{
  "input": "waveform_16khz",
  "norm_position": "pre",
  "activation": "relu",
  "moe": "soft",
  "subsampling": 2,
  "nesterov": false,
  "adamw_lr_other_params": 0.0023,
  "gradient_centralization": true,
  "steps": 6900,
  "decay_fraction": 0.4,
  "weight_decay": 0.06
}
Rows from block 6 of a small CTC audio transcriber, named by matrix and row number. Rows with one number belong to one neuron. Each number is 128 + 24 x the weight over its row's rms, rounded and kept within 0 to 255. All counts start at 0. Numbers have three digits each. After the name is the row's rms in percent of the matrix's.
After each neuron's rows are labels from the 100 clips, of 14848, where the neuron reaches its highest value: "strongest on" is what is common among them. Only what is clearly more common there than usual is listed. The data: short read English sentences (LibriTTS-R).
# fc1: MLP up (model.blocks.6.mlp.fc1.weight, 512x128), inputs 0-127
# fc2: MLP down (model.blocks.6.mlp.fc2.weight, 128x512, transposed), outputs 0-127

fc1.22 105:127118149130188113126146070138194135123161145132114122115124124124117121133137092146120152138157138106155136171119126125108120122117177124129152132095146146140126160116117153107085113127092136089130104147079086129124186154120124165157134131116178138139151114145141113086146101108173128161087146109135132143172103124105119110134106065148116140124126107109089140096146106122094104140136
fc2.22 110:134130114122109124123129139126092102105151139147138093144102119185065107105080101127103126131126133116090087141122093156133109160121110126135117085143136142120160158126136091096159122082143084144139110158124109143153151133086105095164136152150083085118125094113073162131107114120120123112137127140128134105120155071121120146149130174125129139104120159090157131140135124173130163138112
strongest on: the word "what"; the word "said"

fc1.399 091:127134108168108140194109086135135090132151124171146147154099090110143130131117157087167102145118108134121117162138141115178132143123135091120140144117120121107136166081134129137129104162120093143127119105153103151166158123151071134138102112072128127127119162139145101107141104105141145136176117131116117097129129113065130164168101152140099122133122176124112114125134105127142176113128
fc2.399 096:111138171116113135115116136077117126138114119104172101142159109153106153130162154113130114048142145135099108152137137146130110081081103136110123151109117173110090125132127131129115138151112130103095112140139092181130143128117114172122169112113113150155119147104090104085078143083122111123099146179113138146124161147143131111141107138132152133167110089146162118104101158126130117150118
strongest on: the word "much"

fc1.473 094:141157130125126148132106124112121136124155127134139120097099198110124100112089147152105151101124101149103115170156077103123141135116123118158135132143077114153085093137138153109131137107125128163094133111138125112127114163120130127118125140136099139131092107123131177130133146141152197091181164122075175115126120113127143096141142114157136122108109148141109181145173154076122109115121
fc2.473 093:101108135115140134155104126109159091127114124150120124160151113099116081110142166160104121103162137144130168079069142145145111094122122135104136174135149123115072096164134150145143163118115124086118145142150183146094128135122129102127120100121182148140130103097124151159111132175099140112142120086161134118143095142129148110132112157120121173112154112146124175092087112118149137140125
strongest on: the word "of"; the word "course"

fc1.151 104:132139173124097106096111104064160118073144118094148166138157162117104100152156094143100111168132116120127140192107113131111129142122132083145103122104113134144118140136113168092126113141111152133096117121143124181106139117147113125154106134161167135119121173110077157142134099150143102131075127171120131159136141162094128123120122124079168138114156162117124125126130135121118141141138
fc2.151 103:140167110123159151173115139153052094124127151181122097103138120152145098162092188122112134139150139114137111116156076152109166111099109122132093107111105122109122126121111145152178122108138089165138129145143150098110129137118140079103155124132130139120160098101097140130088145143114093157147142132132167099148142120133132100081121104093089135145133136123108142126116137121142168112114
strongest on: the word "you"

fc1.121 100:157090148150118103158112098100127172135154157114128107105118158140079133141155081135132120108129109110125154137143116120119166124070159133156107148140173114150117118135083111108096106133145137107112087137148139160101172111101114109160113167160109168142118134122145123114127172137109137128160097128112111104132154115122145098133130119114068124107135151174140118078149137134105134160188
fc2.121 093:142127152134139112117096116131118133078116084165145129109121152122123143126108139175125095147157162148164145140133138140090098122158133113160132116153087151140173068080108111130103175152142098152154134080149153178111116116155137110161091105103114113123115106100121144150117121146114138128133138100129139186127158120111101110111114158125135102155099191152126108126098126095134148132107
strongest on: the word "you"; the word "what"

fc1.422 103:114107154139189134156108096130124120095119161138131168118113139170128151131157148116093175160117125065116125126110115115117158129128126171177129137144090123128108150135190149140127157118114130093135104101128152118122144118129136110199099129114120113189098105093152113141161138148088130085121136142112098131123119111103102106157110140138156149131100122153119118110123138129075091133124
fc2.422 099:129113093135107130094149096154150107166130107122161127157162132117127115127141120113163099142108116149158140147123114136108126091130131135114124104157150137165143135144093156105112088121125150183136143118146120100163119082143126140084161133183132168127158163158103163145085115119144129145182174117112136109117122117157164134126172102130110090110154117099156156087175127114138171126139
strongest on: the word "she"

fc1.8 123:154114112095127124110125141120154088149157123139092113121120156128107091108148166139122150132074109185130139122126164157096169106131164137126142145102158141138137157130146144101147092104127122147103098085116166151129139110101110148118110144148159133141135145121095148176118113099105172105151155124104137094062081123110122103156098129145183156088123111128128128141159156129103109124145
fc2.8 122:133101170130094152172102114164087132151137157126161159139139133202153134163137114133094156140129138115149126146133135163162143132170113145140170156135108099101130162134146122106134126129140178120109119136128135114149158142115134122111138052116103100127152079175133127160111140140136139135122142129101142167095142179117089101168122144110155113127173136156133149130103108143118132147117
strongest on: the word "she"; the word "said"

fc1.464 092:122169093136147132163105104146107112141072115156134130125111125096136110103096098116115130156159169149137121131119128131168123141077116143135108136157124107145111171154107098110129105103117096075101134124100148136103157168100142130056093167135112133134128115153138134149150150129116151143140110161117117136115111126148173095102126115099177132107161156122138176111102153185138127147143
fc2.464 095:116114121102106116093134143127167168120162168105117142136102143082118129154152110128145150140094127194146112126091140107118133144156147108136135120120123127127096099134158101149111119131155181161099087125171117111120155104137101147162168115126157179154095154112157163136105155149111126098160109100121113102151140153151134152108099125142069092156131143090136109123117149088111142134144
strongest on: the word "she"

fc1.171 108:082112144131129128127152082082154122159103174130116096138168125079157132125151127119124144134095097115176148136096111111112118179177126125139157114135158114122111137143154122075136111118132145110138087118087146154098088121128136113133125150119095164080146146127144127142183097122142110113168141114154117135110125096126124157146092129112108132098094158148120148156153108134125183155138
fc2.171 116:117103074114136157124137130122136138114159119107089138150149120140144127105068120099144125143135134207089085149091152114085126099138142162163129110149114164144127131159165140091119111165099095126105142075162109142142141152150134109152094121137118107140088088102113097136128117143111158152083114139138138129127122153158123133141081123124173133091116152121162116141155124106121126110137
strongest on: the word "for"

fc1.280 099:153105169157112076087133175131145171102146165150111143141118135136100118126119139119133147127112145176120164161137169099138116127113111110115119148129148128131132081094166080092144147121136111144127128125137149174126126129136134156156056165124157139141135145140152118140160171109122114116125118110086117118098155122089116093140112130117135110105114116088125159157116131072098154098096
fc2.280 091:183120131115156166144104096141118151099159118140079151142134137164120142114125119128091148110117135126172139081134132138126154182173128103154131147162117148123142136100163127134147125112100144168131078115174149109111177131137145108186133070130114112124124113090093122167116123096098177127137109110109129147124109178140119127130142144120119096142142121148120118140107147130127129188142
strongest on: the word "what"

fc1.5 096:099121200094151171146148122097123164089129133141110083127109198087136109190162077136075117112114142157124127102138123112134150164092122114116112111127166106100082112116148140143079131143098149132155122118081142119116112119128139128134135166094124156152129148159144147141107112156111139096124121128139139144126143148153130146144118129128129126144086132104140135089163134109135151129111
fc2.5 094:095171142114116148138139163118189083157165091101156159112122126150119128094145137184133123125139094143139096147165099156125148140117145144150126125111161159105115113120095120158149077134109138121150111119115183115152115130142090150182162136116104126126115103100117110131141098128131147108149083092141162088115118117137109108133081099166182125120105132129131122136117128159143099145120
strongest on: the word "of"

fc1.90 103:123109159146149137134122112121192125135159107095104092057182133117136132128160132159174125110153180121121183156107148155150115153116135133102115124102151124125125152136100123147142173098122122139096147103112164140124105177130137091097115111175145156132150144148114133141100152160116117111119114104139128129099123111115115108091103154123134128113112070106102155085112119120142096130109
fc2.90 103:127108148093102101158155141134169159113118154141135168153119123160140116104126152077140146111143141139138145075137105073150141115156124119123103091152149175164117115125121131101180101112105142136195168110118128155121114102143126151134107146117117099101150114109107193136126149094148142107115161081116126133120139127110131081121143122083163116137130142122097123150088141128130126144089
strongest on: the word "do"

fc1.364 093:168118173096146117100105112125126121100159150105160145124125167136098119156129135179126121123139131154152101138148102153119123117103111140115108158136115098113129078103156126111118181160136135173123115131109123171119137127129096179172127140098135110148126146090101166160128133105121107112098134121118137150150134138071119138100158140117111123126174134144113149149083126076099148116060
fc2.364 088:172135090130130134152124073127097156162138141104101162110172113129153133118097168123117136162119119134148160131118092148126143147161137128106160087141148138101125112091159130116129094118115165099098140104136161077097100085142147134126126129112136165118110092147142132105095087145085111148097094116131129095102109126160126142102100140109151099129136090101135158128123138135110183149171
strongest on: the word "you"

fc1.214 093:109133127123146123093148132140123140092127116126140165156160117135132151085121140163115207133095136088127108164158129146130143182111133135149094141155112119109105122145109181085172070143114074141123112142137132130098089169140164082159137132095117177107106127145131113109131123134090113112134137122116096130132089142120116145127174138139154133105130130102140114111094114166149125108130
fc2.214 093:149107107141140095097136136138117136160115151123151090141093159093114134127109109124098153122134139153123167084154117093118126105113132107095148122101146143164130099122163101180134105133133107118141143165141130105076157153120163110073138149137097120142087136115159135111141143150126157152125110145139186113098130139144111152160144116143125105117170120152119142141194123105091086171164
strongest on: the word "for"

fc1.237 101:112145126123140126163163124114081097137121110091141128085119146113135136154137091162118120138107129164145151108085121144100131133137107105147112158133106153159096115152141140083144145136115109136102128074137164109128108092114153135159112147143098144135137079162062162107152155139100175080112162113131120118143114103121125164138137121153096162075137135142123159129148134190125148136130
fc2.237 091:121125127112100169110105120123150142123125161123135113166161122125068114127136163103157098190124130134107139160084078117118137162126145093085132122118134157138136165131149112136141119102131132124112137150140154129187145152100093104126133191141107095088107148096115070101119123134138107161117091152161132132137148132112113107098084150141127092147125140127118094145084126135132153130100
strongest on: the word "for"

fc1.167 133:116138143120065111145123112123129120139114126085176138108137116094109144104089104144123166151114147116148136103132188103152154098148155106122154090104114114143083165159169111133122115118127129149127110143106106110132101128119140160136158159105065121218105145136094172144124138134087143129117120114128120130141097107140141164136107169138103121129132131115133144164105142150147130095150
fc2.167 138:115111159110111132139109133109135143138128165112146092164098161124109084134104156099174091124099098160101134149094121141138099140132108117089121120144136173112116130119110132140161136125091129158101152156173106149140102097128115151118126096113091138094118145144137163160120053142090095087125102147117118126150166116129116148133139190112137153131127156108142099128132150187145115140109
strongest on: the word "do"

fc1.288 096:170177115128125139111151117111134089153102130133130157127134098144158140129115164070124118159132125091166125163170146134160154127082125115130137137137112095166113124106095108130159122115132126075126145116129113147151097136131129154141099068115119156151095144144133106137159151115136120130151154179122121110095118116106152109165122104160096133145160131117074113145102095156100166109081
fc2.288 092:145090152104128122109142136107141156108110158123137152122111157095159141126111110111073159132127110133060147134088121153138155095136132178124126152152113187158143124108103112145139124113114140100153138152136156147113164075072144139105122125129146141130154141116150099145114114129118053126091133139155139118144123155139145158133158184168107113127139101129152150134147125088132164147126
strongest on: the word "much"

fc1.137 097:153084161073118119183116134117096111145110154151148131123131128093092126168156134129106113102163128154126165111127124110142156136141121121085154146149158167151142091137136111114108158137155099134096090083120089140115151133146146104163123085075114135130166111075129143178136118115146139083163145139112109099133144077112126121146177117132134115154120119124116132149128140162111136131119
fc2.137 082:097143133118127097089096137158101157148115128111162165129160146165158143157131142145125115140138158137184125132094153125146123145097125105158138075139129071172105181164095123102106114162108150140113120116123163108135127137098082101088106154134154136084135136160097116105113164156141144139166141148121141161134094172146141131136115125124120133086137136121145154132130129117134112073141
strongest on: the word "he"

fc1.311 086:141131111132136144135142122152152106164114101131125172140177099136097065109141127124108120150111107083137124134085140155136136088139141136102126113196156118205115122124133119127190140169138134106195127131089125146145156105098126117148152140102134125116119107132119146107142111133113134117122144108142112135140101112082184110096135119136106149145125134073122112164130139115093132132104
fc2.311 096:097123135121085124177149160154124133135126177127140154103154160147124125160176120115135173051156156153130164167122090137174125124105100102164136136128140117137150158152133142135104120124084129079131144123168094113121141127156148096119113110164122099125137148158109089113148156107105133123148103132135139157131138150095105104154128139146123093152161126139161121139093091118159106131118
strongest on: the word "what"

fc1.440 111:128115195100106125114144140081141118162113152130164170102119119113099132152067128117109167088092138130096128148123148125119119095148085121133172101133142116147162147137157127152125128172139095163117093115104143140113149147123155127119135098141105116139123133124122105119096178114143119121093102098136106194132096096131121089151116153133137113149133099129174144176159145141121122105148
fc2.440 111:133146133152118147182146143105144118174102145142126128153109148151105143124185112136161114155094135130095151147112132125117134116137128130160120137134129170100107135125120109143116204144135142170139150091148135127127129132136136143133117139126167126151140171094125089108112148146151119087107151160056154118113136188127158105114169153192148165142126144147136110112114119171110123110136
strongest on: the word "do"

fc1.203 104:095095134133076149130176148133154133112139123129115137134133120123109138075145140119092076096093117147140142151154150124146112156130138111119117131144138084141095114122126107103090097143124178079128153140096127147127151123120160159140138150147118141120113154108103110168133162103159160116146110133168103089147096120146166109101138125113106086109204152133174164127132116122131098113145
fc2.203 104:117139097099124128115136115157151084130133104149199125105084144107135096121105124071150124143079157099103106170115080126125140151138082130117170099128135117139143161107142134123110102141126122130117135158134120160170141108146124115126152111108155112111143086132122109146138113105148093139151171075141176127134138129089139146161114152147188146097121124087119118109154138128163111122116
strongest on: the word "she"