Weights of a small CTC audio transcriber: waveform 16khz input, batches of 256.
Rows from expert 7 of block 9, named by matrix and row number. Rows with one number belong to one neuron. Each number is 128 + 32 x the weight over its row's rms, rounded and kept within 0 to 255. All counts start at 0. Numbers have three digits each. After the name is the row's rms in percent of the matrix's.
# up: expert up (model.blocks.9.mlp.up, 8x128x128), inputs 86-127
# down: expert down (model.blocks.9.mlp.down, 8x128x128, transposed), outputs 86-127
up.22 099:146158153120206098093180122098104149125144107132077158074121063187147158137120187132127126099173078162145122128184156140135157
up.23 103:142100149118149164140167118149131185099117108193206128173134083143125163132099109117124126137112145204121189150127086122126147
up.24 109:127132128095107108145097138107100090076113159110188140093117106161162081133095080172176164151163134120122131143130079105176161
up.25 111:078162126133119074166126124177102111145140100152139134172115140048081167163179156142060100144142076127152130121121079088125095
up.26 093:146165160123089084103143142134075172062142128093130154113100080116156080157159130067085174126064077138147112072174157111075155
up.27 086:104154116157121125088175155096138175104145114124097133105100157132170171147095166180127152089112121150117104184120177104138188
up.28 107:127185050154143148133101139093084157111110145187163103133178118098134127112134104174130110151118141091105160159106119103125096
up.29 091:106077128104127161167095126137087089098072168114221145135191159106140098124142098111139060128171132126143115084105106125065102
up.30 096:117166129112105129106106157160142104131127171141126075172165103088141155076104118153152075112092102137135160144097099134111134
up.31 106:081102138133141138120160072099160141077146092129115082116148158155160082115165151176135117120097110099115125143167110122117114
up.32 099:150101105104135138125107136174087112172140085166174153114130146152138143138093092136141111124161127166137160075156148149210096
up.33 100:141136166203066152100112130133161133148129093121074117142148103131133195133129144161138135132105130153143199106192184077110114
up.34 110:143189111059168142141159166144100189072119149157167091177154135175134109174084143162113162176152180097137111135089109156111059
up.35 104:079148100133158133109168146124163163119118147184140100150109139150113107154037149147101098167145143110071095127115161076129112
up.36 088:120165081182088202178089144130111146173154171132129103169142104125080018128172085135126147050157141107164139113111089079119137
up.37 099:159155146050121122093122159123156081160119075063145204088152119140131144168155126103140125146161081100118065164135127131104079
up.38 101:122098067098206129177125097156145153117054094180108154142111122098131089054106083137133157126161103152135110146173104117207178
up.39 102:144122126123193118161187123190153103117090096119045150143145157128138153119118148124169130162133102112114132119172159134149086
up.40 104:117174156149037113132127189120070120091157144212159093130123131127158114173135102173141107119162154096081094044132143107100151
up.41 106:122156142119162191128070160109127122098119098121115068107133169184153163108091139109186186135110127087139103130104185096120132
up.42 107:152121129123187120134181117151120134137086144108083081112118143093103093102108146147087157118094073137122145095091089125065165
up.43 100:134052155125124085185124113175100076122111126111146133161161139134121159151128157159153153120112125097188151091136211160147151
up.44 100:122090140145090109124183170145163101162073098112127092153096166105146103141156088098112175097136186157173137093120117197156128
up.45 097:157186131104137179128099170100072128093129068114161165125152083143114147158095134149166135178199057121146161105140134135114143
up.46 103:125147161150087138132095108148181084098154053157138089161130104138111099140094143093145081150052105158120166097147139165180151
up.47 101:090151126133134194198097164109161131176176109133106184122171111144099081114096141164128133122132120109100121169177064190083099
up.48 097:073099094173133128151108128050152139145094079099116143110160167143145104126113121168119108131105155106116103126135067100162082
up.49 096:082106180080084193105166118131123171135151073138140092086101145115121113061165092118089109162149111101087180146175111123083182
up.50 095:146123166141194195184096057116095084127141099118176163119068153140154088081120133135082167192121107147154115141110101175094129
up.51 104:121175122153132111146130139169101076123112145130066190138078124112145081150119170194113088120095089120168168094104118169144130
up.52 095:117116174135128135103105114063154109051149105099122116165093104138125073187096103113234122180152108107049134123191100147107147
up.53 098:126185155104197150161076143101111134154130151122133097110118137164093115160097128143159127108130082120128122103136142188124132
up.54 090:167161102102060146090093124143145113146148118154097164150107153166146122143141137141156106151153082153043102146192114121096105
up.55 100:138149121185176084178134153073112152100168160181118124070150124140153196135138122162106122164124179118147128102137169132120152
up.56 100:120168058140131135051162170127128202150134160150109107140140137095144105178148162176122161078165098107147073108107146155168112
up.57 099:182157158082110108127146137102113125169101049111126101086154171134111128096148092096123155125100121113140106116182202108113084
up.58 096:103089139165096059108095063111143068150187140087138171099143138119139116107118165134118138121152078140142073189150087173147162
up.59 105:165129138177187149093063144168180168112146151035096077114174203118108103107137113153155148138119134105194145107118208132144104
up.60 095:129108080077123122123183131105174157133134136149127176098122142057119170101064110123175123109163094172112132133133094159130117
up.61 108:131118165145164155096135142088145110106129113127054117152106156104169100126154126162130131196118164114121109063145164115181091
up.62 110:120195107132133164150093169194145143126125177079093120084134136182159166112075126125093121130136127110150157105170114142104157
up.63 100:152124127160140148121118147065114174120068100198106070133104140147130124129171196132120128098125168109124125158070079117156114
up.64 094:046141169148149104127079094149172065079127097110118098078160103117104099129163129124134165136129158148160160092093155114111164
up.65 105:122161100153079144200128152191177082117125134110075186142135079115161151126144088113088106190121182138084148106140150079153075
up.66 094:174188065103130168110121163131063109115153121179034127133136143195109138146119155113164065129114129128129186086141087136131124
up.67 105:153121042178172123118101150120126160099094117075185168138120119110192134187118137110192138118126171135088163160100147118129080
up.68 097:120146119106048166127172145101174128139134123135091124057115147079196083090127079105093120166144165124170087134151164101119111
up.69 104:095126137153112095133098162159083151124115128146101093145067158140149110098084073059131111073145125218124092137137193083064053
up.70 093:120165174102102129138094095076063121181131150097188096171117093060137075111111155136157142112150124156126085142151136143169142
up.71 099:181089119175131121102139156119131114099098084122156081143138132175138047175165134090163103111113117098137067142158101098092135
up.72 107:126161170143161115159130116075139096176140111155128108125095124163141112209147108125080113130180129136121141154140119164100143
up.73 097:188150153093099111085160114136148108127128136142177100097150080087132121171119177186118101169118127159091083126112161138160119
up.74 109:156127129158117099122116095094107141104162120117164072170150073118129129117184195145096142192142176102169125107106121112113122
up.75 100:114119149113098096128176083144129169114107099176127135151098124083146116145151103107096076151042137182131204097131161097111113
up.76 103:117152131158143159123177141125115117143108127108082064152162136116111139110139099146138056158097148196153102166101083229102139
up.77 088:132103173155154114178047135083113116090090135127142091174174117108194100103134119116121064109139107162147080110159129129143168
up.78 072:130104142141119121073151129124093109074102100105162194085140140108167136098132090121142140181128163111121072133093130157147149
up.79 089:068115171101160134135153093153124112106102141145156173111088125128142117095168086138108152184092082140136128122098109161105145
up.80 099:111142151124135148175103072136122170141078130151150124102089113124064132144144147162129118158121120141150090085078140194127109
up.81 114:115127118112153151082085140101079141119146104126052144094107133128162110120146160103137132104144164126181105148131116112151150
up.82 099:136070114107122196122140109104159178153101191126118150112133127095134162098131124126150126101060113126053095140102115092128071
up.83 105:188135105076141133135120156119083100113133179139064197122144193070139116092073051117108154088131152149105108114195091119103089
up.84 113:151141106095161133131119108089155123113087194153124083147108133174218129188128096162138153126120089157149079104158168121139108
up.85 105:107126144102143104173128139154161174139108158190118093170106072126118143120208118193162209079108120119145078117144083088130085
up.86 095:139157190175119161129138106166205194151105141150113076144121150120160093112137082124113131101182133169183116182103113193139126
up.87 104:182174102093113126154129134139151136142167093090084142128158140134089161081115132173107229105143102067146086110095109105064169
down.22 097:083088117147090131127099099113124106139131116124174047147089155103150101104145099122091157131067123109076083133077091133104093
down.23 105:128159097138110106153143107202119081085098140164077088145142159173135171098165094088166133099201136095139089116155073063124122
down.24 109:128111151122141129132124088068164092155123163090166114194179148077092102103187153155096111115093145160162099192088143138104125
down.25 103:202124134138105149134126110146119112187113214126084169117188138109159155093095152163167158148117152164117081142124146131203139
down.26 097:123154111107151149205137159120160098183113136153152082126121118145132156091100140151139129129131152103153134136090086120175152
down.27 096:172152086161151120162092109090141121180089185128162108154123160114112140105150151153119161128159114136177133111090086150097123
down.28 101:133096127188116158118108172088118102130162103116147123162105089160111171094103187082169120084084171158109139160131114120185100
down.29 104:143190138100135171115060108101161127164062142128105136164116123113147131158134114133143075063160093160114067081150142169075126
down.30 099:142105146085146090136135122137163153106094119155103139112078127152111075166089085105095102138068144169071098134151130165133070
down.31 092:145133132145124044171163162124129142131154167145079149147127112213075180164162156139161118186067105170144188108137153079167114
down.32 097:125151153214097137177135143097138160126112163149097175141128100103160084122130154099137152151098139108093119166086061141077079
down.33 098:150143111070139137168068125123162152066157148139128110153073126151160107137083171103086183124182100161080092121165086115144116
down.34 109:154117072104171117107128096155094108191162146121095159062111114108146135153114117172130160118103136169077192095103118061139149
down.35 102:168107054112097099112105148156117164188138139122034208098153146135107113124132156124157123153137202189190139145130105190180135
down.36 097:146082140101174155118125151174132112135105123119157126184163148112099153180162071077104100121079139121096151125101105090151165
down.37 106:084114115118110168156144110160141127087134189144135105111106098132098091104171102111146166092185128139192148099114095142070131
down.38 099:123185131148143146196119169137072099116179155136175150079125128158133098105125121120157107148111147102184149190165092174163120
down.39 101:173155096156114088143087115147214120063174087144103140083125164101144113127142113174114121123113175137134153117062160098084125
down.40 107:134090139136118133149111098135141135172120163080100114176136199133090105151054096161142041114033128120108134162103194137136123
down.41 112:122121166147153145163149086106094120116137126110127105099117123128088081157143150127119104150087135113113129156106125148146186
down.42 109:135163099164167153120145179140128119126130135166112123103143142147132162158148114100109137194192131076102119195154109058163130
down.43 108:042063104076071137154130138148202122156141138140119137098139167115130154173092183118117123202127097173145154101098126114179122
down.44 100:171148137131173104088151115144134158111183081119141127093095094094102186142114192106091100100155078172090099119133153158119176
down.45 095:108129166133143127147103141129155131108132136113151122185106098147059052057153113115116160141075102094082153154143140160145094
down.46 094:139126123179107122131130126158071183148081110123106101116075133133180117162155180151117113134177123123126089086182139180122155
down.47 101:159137133127162110159156136102067193140138141164039107081130107081175097106177093073131115133089128156168167133102086135122172
down.48 091:087114099160109101087060146114163169100199131104141150140160074133121093149165114111157127153105093113162147192095151163150144
down.49 096:085112109175094122110101151107050128147109139172157118130108117173116154139103178128108138087092132115139093090172153112123075
down.50 104:132106112123109150123150108049058128152132079163180172149120165106116086132168146146192104143153135155162158130183083122079043
down.51 106:148076122134122150121097149100142140149100147133135093120131175128071091112095135092142228151099158112118040126132111105137119
down.52 088:077168122075131091122186101163103148108175145121098090140111142130057107125107182132072063115161172159125055122100124139102155
down.53 099:089119154088079161153097157140096097109138119150176095119112102169149113106140122124095097188190143139142179123160175155085133
down.54 095:150102126156143122140090087125162096086142145128143143122173162100108108074058098105064196101130182177156157093128146153111111
down.55 099:104108183119104129089154152080113078145091189142080143122065197150151161115147070135085076145150122106123105157102119149138124
down.56 099:142150119139149162105164160130132134182185187119146157147107113112123111073117075088136147074083195113100175119165090118174114
down.57 101:136122123147117104109103038177127146080115125135110127119176097149177111197100090137142028138176196107084147111191113172137176
down.58 092:139148152148161155144091160158110176133095141134178098161149103113150116190094101113139066090107169137096141071125108105066124
down.59 102:135175101123158096119134124110148162076136129149145182145108096071175141146122074097126145147111090153111082096163061106128153
down.60 092:163082165122141151128131135133139167080154093144103095089104084141104121126075170120151173053147136093140107092139136110146084
down.61 106:140163170094049109103088111207186137147109079125107114116105068120171143103134164082122144156128137111168102170134115177070180
down.62 104:106113156128128177109155144104149132052123144130134154119147136101101145132139108110150157086073113043130081112072131125154092
down.63 104:122124084111110112172156148128135107120108127109091115066116125108125088125104103156073091061134144102127086114157197119136156
down.64 095:143104165107061101103142113154129143120121146098078157123119109104156130119118110118115111150111112109113198155103163115094120
down.65 104:129154139165153186089160081094118135160119142124100098062146126145167120146116151118134110132090130111090159120100087194117153
down.66 099:125125191117156180122154103088134223094080145130120078087138137060109152066109089146144116083104119079113099174096117170156113
down.67 101:155168174104107143106118156111130091104153161124115135107109099172072065102122114142156185167106105136157107075101063118197123
down.68 088:103076143174129087160097149096105158116081145150102134156170162095177152122138156143155142111143098126207171120124063121146191
down.69 103:108112143114203154088039083128185105138146101175104132122114078118131125116089141173155138123147094089078120093148155212137165
down.70 097:160145140106109132123101146118095107064162088136116114126166056099056128088125146128114115124183102079092146101127120215087087
down.71 090:068160075046144139143131055097165121087145110235096153118129104118178156150106088112144052129125163156137138134071150157107138
down.72 104:088135126120097107139163188160089140147111174102083146107127139119097137113116157125122125153134114160141113192184122097106094
down.73 094:064058092138187092083129134144100153120174142099169144164104173185157157139089116087166151064095188187164104140114121139148136
down.74 112:101132139143061180137102122102056121153158114174144208130098088121134175071123121109158164125108092150171080149081119130148088
down.75 093:091064108152141193165118130092094081103134176107126120201140173139098157103126097120121156128145111106087126105129149184150071
down.76 096:125143159162157143113107156177155137125120078069181227089136166134177195191124120159119168165068088098103136107094129116100147
down.77 093:121149112123111162122129167105092112139186090124089123103122118108096156131053163068161116139121178106116140072138151155107129
down.78 087:081117127104153197089145105093190156145133148124211081111162187179129114197148099132074119080123162095175153161156086103097186
down.79 091:153187111169111136149128131133115140206126134113103111096107189109115147093094163166115151094103140056128105123122141113160117
down.80 102:083142095129165178104158096119197085110164072104155066204128094116117132153115181153149072111132127137111100162134149088100102
down.81 115:126088131121105104110108165128147077102131055092099172139145085099076034116166116117164106101144136122115171103121179112191128
down.82 105:104165089138202119101160154131165123103134109127198086066151108105082071116165116146159134131143118141113177134143188101132147
down.83 096:089117171163102135181138171152107114147124099190162106130153095161118179130146121102093125179112191136158139127082185115097149
down.84 115:102163132168119089115068099118146113125137115110110172088142126136120203100133149120085181177118118134149116057128091131115136
down.85 097:120117076171086132110142071111163161182099187178120152133203185181089152110128098170110117112100096081120148153139193120118120
down.86 102:110113074128128104082146151095131115108145115153134132119187116115151158158152101114128164127094134086073079140106139095103137
down.87 093:088112147141126071148161075120137097127153156066122158146155141076169115175131135141156116167127110113099096122153216146135114